Weights of a small self-supervised image encoder: cautious_adamw at rate 0.00062, trained on photos of plants, animals and fungi (iNaturalist).
Rows from block 4 of a small self-supervised image encoder, named by matrix and row number. Rows with one number belong to one neuron. Each number is 50 + 12 x the weight over its row's rms, rounded and kept within 0 to 99. All counts start at 0. After the name is the row's rms in percent of the matrix's.
After each neuron's rows are labels from the 100 images, of 14976, where the neuron reaches its highest value: "top examples" is what is common among them; "place" is the part of the image that holds the peak. Only what is clearly more common there than usual is listed. The data: photos of plants, animals and fungi (iNaturalist).
# fc1: MLP up (model.blocks.4.mlp.fc1.weight, 1280x320), inputs 80-159
# fc2: MLP down (model.blocks.4.mlp.fc2.weight, 320x1280, transposed), outputs 80-159

fc1.491 098:69 49 50 27 51 49 56 50 57 45 51 36 49 42 58 35 44 47 09 51 51 35 37 07 60 50 46 54 59 49 38 50 73 47 47 46 48 44 33 51 50 55 49 57 50 32 53 50 52 52 51 50 67 82 52 48 56 50 51 51 50 44 52 65 51 54 27 77 57 61 19 50 54 50 58 16 49 47 41 49
fc2.491 143:99 46 44 51 68 55 50 51 45 63 50 50 49 54 46 51 43 47 50 43 48 39 60 51 53 49 54 51 50 44 45 50 59 47 46 53 34 51 49 48 50 53 45 49 43 48 61 49 53 46 50 52 50 50 58 48 47 57 34 51 51 68 53 46 31 56 50 49 50 77 55 51 42 00 52 48 48 51 45 45
top examples: class: Aves; order Charadriiformes; family: Laridae; order Pelecaniformes
place: centre

fc1.681 112:50 49 59 40 71 49 66 33 49 50 61 50 44 47 40 51 47 36 49 58 60 32 47 53 56 41 48 24 51 51 56 44 54 52 63 34 53 31 52 60 58 49 59 52 52 45 52 33 50 32 51 44 34 49 48 51 54 53 24 55 49 38 50 52 33 31 55 50 33 77 51 41 46 30 45 46 46 30 39 57
fc2.681 116:53 73 49 58 54 50 49 24 50 35 49 49 42 42 73 52 62 57 64 45 57 50 48 50 49 52 48 36 38 53 43 44 46 54 48 53 51 51 48 17 43 49 43 24 68 51 49 54 51 43 45 51 41 21 53 41 26 20 54 47 47 49 39 45 52 42 46 22 50 32 55 41 26 65 49 54 28 54 50 43
top examples: phylum Chordata; class Aves
place: centre

fc1.28 096:56 50 58 28 67 49 73 48 72 59 74 50 43 49 19 50 32 50 26 64 51 42 54 38 69 36 55 42 65 51 38 46 48 51 55 34 44 22 63 44 54 49 53 56 49 46 66 41 51 66 69 52 41 53 49 52 55 76 35 49 53 45 45 31 42 50 34 70 82 55 47 49 42 34 52 49 32 66 24 57
fc2.28 162:41 52 35 60 63 49 50 27 50 50 50 50 71 45 59 49 59 47 50 51 34 63 51 58 50 50 53 59 50 69 52 47 47 55 71 50 55 51 48 31 77 50 63 46 40 40 17 51 53 72 51 37 50 51 77 52 16 51 49 44 39 34 50 51 76 47 52 42 50 97 51 28 50 61 42 32 36 51 50 55
top examples: class Aves
place: centre

fc1.559 093:59 50 51 49 50 68 51 50 50 40 61 45 50 51 48 40 47 35 37 52 37 49 46 23 57 50 52 50 50 43 17 40 64 40 48 56 33 47 41 57 35 51 56 50 54 13 50 40 40 53 49 45 72 59 57 38 54 49 50 66 38 40 45 39 51 50 33 67 52 53 39 50 32 49 48 40 24 59 42 50
fc2.559 085:46 75 42 50 85 50 46 31 49 48 48 48 51 49 50 50 53 49 50 53 50 50 47 53 50 48 50 44 23 52 47 37 46 49 49 51 56 50 24 27 50 52 31 26 52 43 39 39 66 36 46 33 48 33 53 53 48 47 50 66 38 47 55 47 52 46 48 00 44 89 62 14 49 51 39 47 30 46 50 52
top examples: order Pelecaniformes
place: centre

fc1.416 077:62 46 49 52 74 55 50 50 51 47 55 49 49 57 26 51 24 50 45 51 50 24 79 49 52 55 45 33 56 50 61 42 34 49 66 38 44 45 49 48 50 50 48 50 57 50 52 47 69 50 42 41 64 45 51 49 57 75 47 62 41 50 68 60 44 50 72 48 50 49 46 23 29 15 43 30 51 51 41 53
fc2.416 088:44 49 50 56 52 44 46 46 47 49 51 50 53 51 51 46 52 47 55 51 40 55 55 37 62 49 52 50 40 48 26 50 52 49 50 50 51 53 55 54 53 51 68 50 51 52 53 46 43 65 50 52 52 52 47 50 65 47 44 57 51 39 43 41 54 54 51 79 69 48 42 50 55 61 49 52 24 50 54 50
top examples: order Lepidoptera
place: centre

fc1.707 060:42 49 52 53 49 49 61 50 52 51 29 69 48 50 59 50 62 51 61 00 66 52 56 80 48 50 20 43 12 53 49 54 47 49 99 52 49 68 48 46 52 50 49 42 50 66 49 50 50 46 48 51 31 43 49 50 46 32 53 49 51 57 49 48 52 39 82 34 50 50 51 50 51 85 50 51 45 44 65 47
fc2.707 080:81 51 47 50 34 47 47 49 47 46 46 48 49 52 37 51 43 60 54 63 60 44 43 51 54 49 52 50 53 51 52 52 23 48 43 50 55 50 50 51 55 34 50 58 50 57 56 49 71 50 51 60 39 53 18 49 37 46 52 44 60 59 64 46 48 52 51 06 55 52 47 42 42 37 49 47 46 55 36 51
top examples: order Accipitriformes
place: bottom left

fc1.689 081:49 50 48 52 69 66 51 51 48 48 29 50 51 51 40 30 50 32 52 49 48 49 54 34 60 50 70 54 36 49 15 39 49 04 50 50 44 52 50 54 51 58 49 41 50 50 18 50 51 58 34 44 67 54 51 36 66 96 58 59 47 51 50 50 53 51 50 57 57 50 39 51 50 64 36 45 48 45 50 48
fc2.689 090:48 49 51 48 48 47 45 45 43 64 54 50 49 47 48 50 50 49 50 55 46 23 58 91 21 49 51 53 52 31 50 51 65 50 75 49 49 52 56 51 49 63 51 46 44 48 60 49 54 47 59 50 42 50 35 47 50 51 46 51 50 50 49 53 25 48 48 42 28 53 51 46 40 00 50 57 48 52 44 36
top examples: class Aves
place: centre

fc1.749 094:63 49 52 33 54 50 54 51 68 39 52 40 50 46 50 33 41 43 18 55 50 35 46 14 63 50 48 60 54 45 37 50 72 39 50 45 47 45 36 51 49 56 49 62 52 20 52 49 51 67 50 49 71 80 54 43 58 51 53 57 50 34 51 52 48 49 29 63 65 70 21 50 52 49 51 17 45 49 42 55
fc2.749 112:99 47 42 50 76 51 49 50 41 61 50 52 48 56 49 50 49 50 48 44 49 40 61 50 57 49 54 50 50 41 45 55 50 46 48 52 32 51 47 46 50 53 46 48 43 47 59 50 57 38 50 52 50 51 58 48 47 61 32 53 45 72 52 41 26 55 48 39 49 92 56 50 44 12 54 47 44 51 45 44
top examples: class: Aves; order Charadriiformes; order Pelecaniformes; family: Ardeidae
place: centre

fc1.252 070:50 52 49 52 50 46 50 41 50 45 57 50 65 49 51 50 56 50 53 33 40 50 49 51 60 33 50 62 50 46 34 50 91 50 49 46 58 50 50 66 50 32 52 64 48 31 54 45 21 51 48 50 50 47 50 30 38 39 49 40 50 44 36 11 38 41 47 82 68 66 50 50 44 50 54 50 25 51 52 49
fc2.252 089:50 39 51 50 34 47 60 51 50 55 46 49 34 49 51 55 50 57 49 51 48 55 57 17 52 53 56 49 50 56 58 52 50 51 39 49 43 51 51 49 50 48 46 50 57 50 43 58 00 35 45 61 54 51 18 55 53 69 52 54 63 54 00 54 55 52 50 53 51 28 50 52 52 51 50 50 52 49 55 51
top examples: order Lepidoptera
place: centre

fc1.244 090:67 99 62 56 50 46 53 14 69 50 71 50 50 55 50 50 50 49 48 41 40 50 50 58 60 13 39 46 51 51 51 38 58 51 49 55 54 49 47 53 55 36 68 51 73 25 52 39 27 62 52 50 50 47 49 50 33 45 37 38 50 50 43 47 54 48 50 49 58 50 56 50 51 50 59 50 50 49 52 50
fc2.244 170:49 45 61 20 50 50 56 56 50 49 45 49 18 42 50 44 50 50 41 53 48 54 45 49 53 51 54 44 39 55 44 50 50 49 42 31 53 50 49 50 34 34 46 52 58 58 53 50 33 19 44 58 48 42 40 51 59 68 50 37 61 42 00 42 50 50 27 61 54 38 50 66 52 56 56 49 50 38 40 50
top examples: class Aves; order Passeriformes
place: top right

fc1.138 071:63 45 49 50 82 56 36 51 50 45 51 51 50 53 41 50 34 48 46 51 48 39 94 49 54 65 53 40 51 48 53 49 32 46 65 44 50 47 44 49 51 68 49 57 59 50 26 51 78 54 29 29 65 50 63 45 61 87 54 80 48 50 66 70 47 51 67 47 51 47 49 49 48 23 50 18 51 51 42 48
fc2.138 072:44 52 51 51 66 47 58 43 50 52 52 51 50 51 49 47 50 51 54 52 45 46 58 25 64 50 52 49 40 48 33 52 48 42 51 47 48 52 56 52 48 51 58 51 54 52 55 40 39 58 50 82 41 45 31 36 76 51 39 67 62 46 25 17 49 56 32 69 58 48 42 48 55 50 50 56 27 50 50 47
top examples: order Lepidoptera
place: centre

fc1.516 096:79 48 49 38 70 50 49 53 50 53 50 34 57 24 50 47 40 50 42 51 33 38 44 17 35 52 45 64 50 25 46 50 58 36 49 58 62 66 44 50 49 48 44 50 50 39 45 50 50 53 43 45 67 80 74 26 53 53 67 58 47 41 53 51 50 48 36 65 49 60 24 23 42 51 60 06 53 49 33 20
fc2.516 121:97 50 44 59 56 75 49 48 50 49 47 48 40 66 46 50 51 50 46 51 49 49 69 49 57 44 75 24 48 53 47 33 56 44 43 51 49 39 54 33 50 50 46 41 40 16 48 48 65 50 49 51 51 50 54 53 50 66 49 49 38 50 55 35 50 71 51 50 51 61 68 64 49 46 51 51 12 56 50 82
top examples: order Charadriiformes
place: centre

fc1.537 080:49 44 49 50 51 62 60 53 46 31 49 44 53 49 50 36 49 38 44 50 48 45 43 22 61 49 52 54 35 39 12 45 81 41 48 50 48 54 48 71 47 54 62 43 40 32 48 43 50 35 50 44 53 55 49 41 56 50 47 64 35 35 51 34 50 50 25 73 45 65 25 49 47 52 41 48 28 49 47 43
fc2.537 089:46 47 45 51 65 48 46 41 49 49 43 50 57 49 53 49 50 43 50 45 44 54 52 50 49 49 51 46 44 50 54 35 49 53 28 69 56 52 47 50 56 55 39 47 45 50 43 45 62 27 48 25 52 44 50 51 51 62 48 54 42 43 58 51 53 48 67 14 37 63 88 24 48 50 39 46 48 48 58 53
top examples: order Pelecaniformes
place: centre

fc1.680 096:74 48 51 36 53 50 47 52 51 50 52 22 49 49 49 36 38 48 17 62 51 41 35 29 65 51 46 54 64 50 50 50 74 49 50 43 47 38 41 48 55 56 48 65 49 23 39 50 51 65 50 49 57 87 65 50 50 38 51 52 50 44 56 69 51 55 22 62 70 77 38 50 60 31 60 07 50 47 49 57
fc2.680 139:99 44 51 50 62 53 41 49 34 54 51 50 40 50 46 51 46 53 50 35 50 36 74 54 53 50 52 46 50 50 46 65 54 51 47 50 37 50 49 51 46 54 40 50 46 47 70 50 51 38 48 58 44 48 57 48 44 60 40 52 56 70 51 39 23 52 53 47 50 87 50 64 48 08 55 50 48 51 48 36
top examples: phylum Chordata; class Aves; order Charadriiformes; family: Laridae
place: centre

fc1.705 083:70 51 50 58 87 57 50 49 52 52 50 46 48 52 40 50 42 50 50 48 51 29 81 50 62 51 42 28 52 21 58 41 36 48 66 24 46 41 53 44 52 51 50 56 54 48 48 36 72 49 51 32 56 41 50 50 58 72 29 54 34 49 69 44 29 52 73 46 46 51 44 30 32 10 51 47 41 40 35 51
fc2.705 072:34 43 50 51 53 45 47 49 43 50 50 52 54 50 58 41 50 50 52 53 39 54 72 32 64 49 50 54 47 45 47 51 65 53 59 32 51 49 54 53 52 52 65 53 50 58 46 50 28 53 50 54 49 62 48 50 51 51 38 50 52 31 49 52 51 51 50 99 58 49 29 59 56 69 49 45 41 51 56 52
top examples: order Lepidoptera
place: centre

fc1.140 089:75 49 35 40 95 75 38 50 42 51 78 48 50 42 41 37 34 40 35 51 44 26 50 48 48 32 43 44 55 47 54 24 52 38 51 38 53 41 45 54 50 50 46 51 52 26 27 41 51 50 50 37 50 51 68 44 57 58 50 55 46 28 52 51 48 46 49 51 50 55 39 37 48 35 47 23 51 47 41 50
fc2.140 075:47 59 50 44 60 53 63 50 50 48 51 11 51 47 50 51 54 51 48 40 43 45 45 70 47 51 52 49 52 49 41 43 44 50 48 61 53 52 23 50 50 51 22 50 56 19 41 56 58 49 49 36 51 45 51 48 50 49 64 49 49 49 49 48 50 54 31 14 50 50 49 45 49 53 53 45 25 41 48 50
top examples: phylum Chordata; class Aves; order Charadriiformes
place: centre

fc1.663 080:33 50 48 34 50 50 60 50 52 50 51 38 49 46 53 49 69 51 29 50 51 49 46 50 57 39 58 51 42 48 16 51 99 49 54 54 55 56 47 66 34 49 49 38 49 50 44 50 37 43 50 50 49 51 51 51 48 40 47 42 49 41 49 50 51 40 09 79 43 60 32 51 51 78 56 49 39 50 47 51
fc2.663 118:55 38 58 72 32 51 47 48 50 53 41 55 58 47 56 54 51 45 50 49 48 52 57 25 50 49 46 49 50 50 56 47 61 51 00 50 52 52 51 58 50 54 56 50 49 50 51 53 36 49 43 49 72 50 38 55 62 48 48 55 49 49 50 70 53 66 68 56 48 49 55 50 49 47 38 42 53 47 77 50
top examples: order Pelecaniformes; family: Ardeidae
place: centre

fc1.724 015:50 50 38 29 50 47 43 51 52 50 42 52 44 52 56 51 51 56 45 51 51 44 45 54 49 48 46 55 83 47 49 54 46 56 53 11 49 42 56 45 43 42 46 54 51 53 52 50 50 26 59 54 30 47 47 51 51 61 50 48 57 55 44 70 36 51 61 94 55 50 39 67 51 31 47 52 54 45 50 48
fc2.724 028:55 50 54 41 47 40 48 49 55 42 46 38 50 67 37 46 32 51 31 56 36 43 49 38 56 48 21 42 49 41 50 42 60 47 53 51 45 33 51 51 27 50 49 46 49 35 50 43 72 48 48 59 44 49 92 95 54 52 33 49 62 50 63 47 43 46 44 42 47 95 43 51 43 51 51 51 49 39 47 93
top examples: phylum Arthropoda; class Insecta
place: centre

fc1.442 088:51 51 51 40 62 73 49 30 51 47 29 51 28 59 43 26 43 50 28 50 66 48 51 38 53 52 63 50 50 54 30 48 49 24 51 50 40 44 49 51 52 56 49 28 52 50 30 49 52 57 43 42 58 62 54 46 66 70 50 65 49 50 55 51 63 51 52 52 58 49 34 51 50 66 50 30 46 50 48 49
fc2.442 115:49 34 48 51 45 53 42 54 42 67 57 50 53 57 55 58 50 57 52 49 38 41 51 73 20 50 37 65 54 44 50 57 55 52 69 89 51 53 59 56 50 47 50 37 35 50 55 52 49 50 55 45 51 50 49 49 38 44 48 50 46 50 47 52 38 51 50 44 00 49 74 50 45 22 50 84 50 49 51 45
top examples: phylum Chordata; class Aves
place: centre

fc1.338 134:68 60 50 54 61 57 46 49 53 17 44 49 58 23 34 35 45 48 49 45 49 37 50 42 50 43 48 51 51 42 33 47 61 30 50 51 67 49 50 50 34 60 50 63 49 40 47 46 46 52 21 33 57 51 62 48 48 45 42 70 38 22 50 43 51 38 50 58 55 63 35 43 44 50 70 19 39 50 41 40
fc2.338 065:48 50 38 52 49 51 35 47 50 43 52 48 55 46 63 41 20 48 47 51 50 63 52 44 49 54 45 44 45 50 44 19 44 61 44 48 61 48 30 49 52 51 44 46 50 39 28 50 99 48 47 53 49 45 61 65 56 55 52 52 52 41 94 45 51 54 50 29 60 99 52 38 20 57 48 55 46 51 51 78
top examples: order Charadriiformes
place: centre

fc1.758 069:60 59 51 77 50 50 45 09 50 42 53 50 61 49 50 51 61 50 50 14 51 50 45 64 56 27 39 51 50 50 51 41 84 51 50 47 55 44 54 54 52 38 74 56 43 12 56 27 41 48 47 48 49 43 50 51 34 21 30 49 51 47 51 39 50 49 50 55 51 51 58 45 46 37 53 49 15 49 53 51
fc2.758 113:50 40 51 50 58 48 69 52 48 57 50 54 13 52 46 50 46 53 50 51 51 47 48 43 58 52 59 49 51 55 50 55 49 43 52 47 25 49 70 66 50 46 49 51 58 51 51 50 00 43 52 58 50 51 39 48 70 97 51 50 52 68 00 48 50 56 50 55 55 24 49 51 52 47 50 57 51 52 33 51
top examples: order Lepidoptera
place: centre

fc1.730 075:54 45 49 37 77 62 50 63 47 44 38 50 52 54 46 35 27 42 52 50 36 49 54 33 49 64 71 51 50 48 48 45 40 19 50 52 46 51 34 56 49 63 44 48 58 50 18 53 53 65 26 46 65 51 58 17 66 76 74 83 47 47 57 57 54 51 42 45 70 48 52 50 51 68 40 10 54 48 47 48
fc2.730 085:48 53 53 51 52 46 67 43 54 51 57 51 39 82 40 49 50 63 51 50 53 08 48 52 51 50 51 39 54 26 47 49 81 46 65 45 48 35 67 65 23 50 50 49 45 47 74 42 40 50 54 50 43 48 47 46 47 49 48 52 50 60 34 36 21 50 49 48 53 46 49 54 39 40 50 83 28 51 34 50
top examples: phylum Chordata; class Aves; order Accipitriformes; family: Accipitridae
place: centre

fc1.144 091:70 49 56 43 55 71 49 59 86 43 57 45 50 59 43 27 37 43 28 53 51 27 45 42 62 49 48 49 50 37 40 43 64 44 51 41 41 44 49 50 49 49 54 68 58 27 50 36 47 63 51 48 55 69 61 44 51 50 51 50 49 13 50 50 48 57 39 53 75 62 35 48 50 39 63 36 34 56 44 58
fc2.144 092:50 58 50 51 89 48 51 48 49 70 49 57 53 53 49 50 52 49 48 49 50 47 48 50 58 50 52 52 50 50 39 57 41 50 49 67 42 49 31 23 54 54 51 51 51 49 56 55 57 46 65 50 51 39 68 49 46 48 50 51 26 75 49 45 50 36 49 17 50 99 49 41 46 44 50 50 38 50 33 54
top examples: order Charadriiformes
place: centre

fc1.558 073:61 47 49 50 75 56 53 50 57 46 66 46 47 56 19 53 38 52 31 51 50 40 87 47 49 52 43 32 54 50 67 40 42 49 77 36 45 44 50 43 50 50 50 49 54 44 53 47 71 52 52 38 57 51 51 51 79 82 51 65 47 47 76 52 49 51 69 44 48 49 43 20 23 29 48 31 51 58 30 64
fc2.558 066:37 49 52 59 53 40 49 45 43 50 51 56 53 50 52 44 54 50 55 52 35 50 59 46 66 50 51 49 49 49 41 51 50 50 49 45 52 51 56 51 50 52 77 51 50 53 51 47 27 60 48 54 53 53 35 52 50 46 42 66 53 33 24 36 61 52 50 99 56 49 48 53 55 59 48 55 29 54 59 52
top examples: phylum Arthropoda; class Insecta; order Lepidoptera
place: centre

fc1.508 080:42 47 50 27 49 50 55 51 52 50 52 38 49 40 56 40 51 50 23 53 50 50 38 29 57 38 50 54 35 49 33 50 96 47 50 51 54 54 49 62 44 49 50 51 40 42 50 50 49 41 51 49 49 73 48 51 52 45 43 47 50 35 49 50 51 48 30 77 41 49 12 50 53 77 56 36 40 47 49 46
fc2.508 118:84 42 51 58 49 52 48 51 50 53 38 57 55 50 53 56 45 32 52 43 47 51 55 50 44 49 51 50 52 44 53 46 55 50 04 51 49 55 50 53 55 65 51 50 41 50 54 51 51 38 45 47 70 49 49 49 55 50 44 54 49 49 54 56 43 54 74 51 43 55 80 50 44 02 36 47 52 48 55 48
top examples: order Pelecaniformes
place: centre

fc1.550 093:85 52 50 17 51 70 50 49 99 47 60 24 42 43 55 44 38 51 19 54 56 31 37 15 47 43 48 56 64 50 46 51 66 50 50 36 44 34 45 49 50 50 48 68 50 25 56 51 52 58 53 52 50 72 53 47 51 49 50 50 53 33 51 61 47 50 23 58 67 56 26 52 55 49 82 16 49 49 44 50
fc2.550 130:76 47 29 51 82 50 53 52 45 86 50 63 51 74 42 51 50 50 50 33 52 46 63 50 57 48 54 53 51 45 44 56 50 46 50 66 32 51 49 33 67 55 43 50 37 48 61 50 56 50 73 44 50 45 57 49 40 59 28 51 34 78 52 39 37 53 50 18 50 83 62 49 48 27 56 51 45 52 47 50
top examples: phylum Chordata; class Aves; order Charadriiformes
place: centre

fc1.113 072:50 51 49 56 50 50 41 48 49 50 50 57 68 47 51 50 51 50 63 40 49 49 49 52 54 41 55 65 48 48 40 51 92 50 50 48 50 51 54 51 52 45 65 54 46 24 50 49 50 43 48 50 47 43 50 29 38 43 50 46 41 49 50 00 38 46 45 65 59 70 52 49 27 43 49 54 15 49 50 43
fc2.113 117:42 41 52 61 56 45 54 48 47 57 51 50 50 51 44 63 50 58 50 48 50 50 47 37 59 56 48 48 50 61 56 51 48 42 56 50 46 50 80 79 49 43 70 50 56 50 59 50 00 53 47 57 51 50 36 50 48 59 50 46 63 60 00 51 62 52 54 52 52 37 47 49 52 55 47 46 50 48 51 47
top examples: order Lepidoptera
place: centre

fc1.391 083:50 44 50 53 51 59 48 52 43 27 43 49 69 49 49 40 49 43 48 50 43 48 49 48 67 49 53 53 38 27 23 45 82 49 50 46 50 53 50 60 49 59 59 49 47 23 50 44 50 36 43 43 50 52 50 36 51 39 47 63 36 30 50 18 37 50 38 73 49 54 37 50 31 50 37 47 23 51 44 31
fc2.391 082:40 48 46 51 63 47 47 36 50 49 49 49 59 49 50 49 50 39 51 51 30 55 48 33 50 43 50 48 43 54 54 29 50 49 40 71 56 50 47 52 67 50 50 45 48 49 45 37 55 33 49 44 48 46 51 49 62 68 47 55 45 44 57 50 54 47 51 41 41 82 76 10 41 53 26 49 46 48 55 53
top examples: order Pelecaniformes
place: centre

fc1.493 109:55 59 52 48 89 66 49 46 51 39 52 45 47 43 27 35 31 22 43 52 41 48 63 36 49 49 52 50 50 46 43 28 45 16 69 47 43 44 52 52 49 54 51 50 61 43 19 38 49 51 12 43 53 48 56 28 62 63 56 67 42 49 49 51 49 48 49 51 55 50 48 39 35 47 63 31 50 50 37 44
fc2.493 053:39 51 51 46 51 45 54 48 43 49 51 50 45 45 43 48 49 54 58 50 49 36 59 68 47 52 47 48 56 47 44 35 74 50 68 47 41 57 49 48 46 41 47 49 59 62 56 51 33 32 36 52 40 48 49 38 27 51 54 53 52 39 41 39 48 59 47 40 50 50 43 45 14 46 45 51 26 46 45 28
top examples: order Accipitriformes
place: centre

fc1.389 118:77 62 51 48 60 69 48 44 57 40 55 41 47 46 50 37 41 44 36 51 47 33 49 34 52 50 51 52 54 44 37 48 59 52 47 48 41 45 31 46 50 52 48 52 68 22 45 42 37 56 35 47 56 56 71 37 46 42 46 70 34 48 49 43 49 50 49 55 54 63 27 38 29 37 60 18 33 51 35 39
fc2.389 080:27 79 47 45 66 60 47 14 63 49 53 39 52 42 54 50 51 50 41 68 46 66 41 55 46 47 48 48 33 56 48 39 46 56 46 46 61 50 49 41 50 46 46 44 45 37 17 47 76 47 47 48 49 43 50 57 53 48 53 50 48 40 62 46 59 35 35 18 50 75 50 15 32 82 45 51 45 59 44 65
top examples: order Charadriiformes
place: centre

fc1.541 065:40 51 49 53 50 46 46 34 50 50 51 53 67 47 51 50 57 50 51 45 50 50 49 50 62 47 50 60 47 47 31 51 92 50 52 49 51 52 52 52 50 49 90 50 47 29 50 50 50 42 50 50 50 46 51 49 38 43 50 36 50 48 50 00 41 43 43 78 62 53 49 50 45 48 49 50 14 49 50 45
fc2.541 107:49 44 53 58 36 50 52 47 50 51 50 49 49 51 47 66 49 61 50 49 50 56 48 30 58 54 50 48 55 57 57 51 50 46 52 49 48 49 87 76 50 46 71 50 55 50 60 51 00 54 43 63 51 51 25 58 49 46 50 48 62 58 00 53 63 57 53 53 54 24 49 50 54 52 43 48 51 49 54 49
top examples: phylum Arthropoda; class Insecta; order Lepidoptera
place: centre

fc1.396 084:58 36 48 56 51 58 46 56 43 16 41 54 70 65 48 24 60 49 50 40 48 50 49 56 61 49 49 51 24 20 35 41 81 46 50 50 49 52 55 56 40 53 56 49 48 23 49 38 50 44 24 35 50 44 50 46 47 38 46 51 36 20 51 30 47 55 46 68 52 52 50 49 37 34 43 50 10 49 51 51
fc2.396 076:47 48 47 51 72 31 50 30 50 53 51 49 51 49 48 56 54 50 50 47 44 50 43 50 51 49 48 39 44 53 58 50 49 51 53 61 48 46 48 52 50 50 49 27 50 44 49 38 49 27 52 35 50 43 54 50 67 94 36 71 36 51 50 49 48 44 52 48 37 72 59 31 49 50 37 51 40 49 52 51
top examples: order Lepidoptera
place: centre

fc1.671 015:56 49 44 49 49 50 65 46 62 29 61 57 51 42 44 50 44 49 40 62 36 55 47 54 58 48 64 47 35 43 64 56 49 55 54 19 70 83 56 49 45 51 49 30 42 54 42 54 52 00 54 50 50 46 51 50 46 58 56 46 49 66 48 50 61 40 25 50 32 51 44 32 45 63 34 50 56 53 42 41
fc2.671 026:47 50 62 50 63 49 49 44 52 51 54 51 25 41 45 42 48 56 54 45 48 45 49 32 50 38 53 58 44 41 46 49 35 49 30 46 49 42 38 48 49 51 62 52 63 41 54 51 49 50 17 54 53 41 72 25 41 55 52 67 50 24 26 43 48 54 60 59 51 57 45 83 40 57 49 47 36 27 36 00
top examples: class Aves
place: centre

fc1.346 115:63 57 53 49 75 63 42 52 49 51 50 45 49 47 29 28 39 49 51 48 55 25 55 43 50 47 50 51 53 32 48 47 59 43 50 35 48 35 48 45 45 57 39 70 56 38 37 49 48 55 41 33 49 52 57 46 47 45 47 67 29 43 50 54 49 50 51 51 58 82 41 48 49 41 68 30 43 44 33 44
fc2.346 094:42 63 47 45 48 50 50 50 50 49 60 46 52 52 45 50 43 23 49 68 50 61 42 53 49 55 51 48 46 59 45 37 48 53 44 50 62 52 37 45 64 51 38 50 50 48 39 51 81 50 56 51 52 50 74 53 52 45 79 50 51 46 65 56 61 37 43 32 58 57 52 08 19 65 50 38 49 84 38 72
top examples: order Charadriiformes
place: centre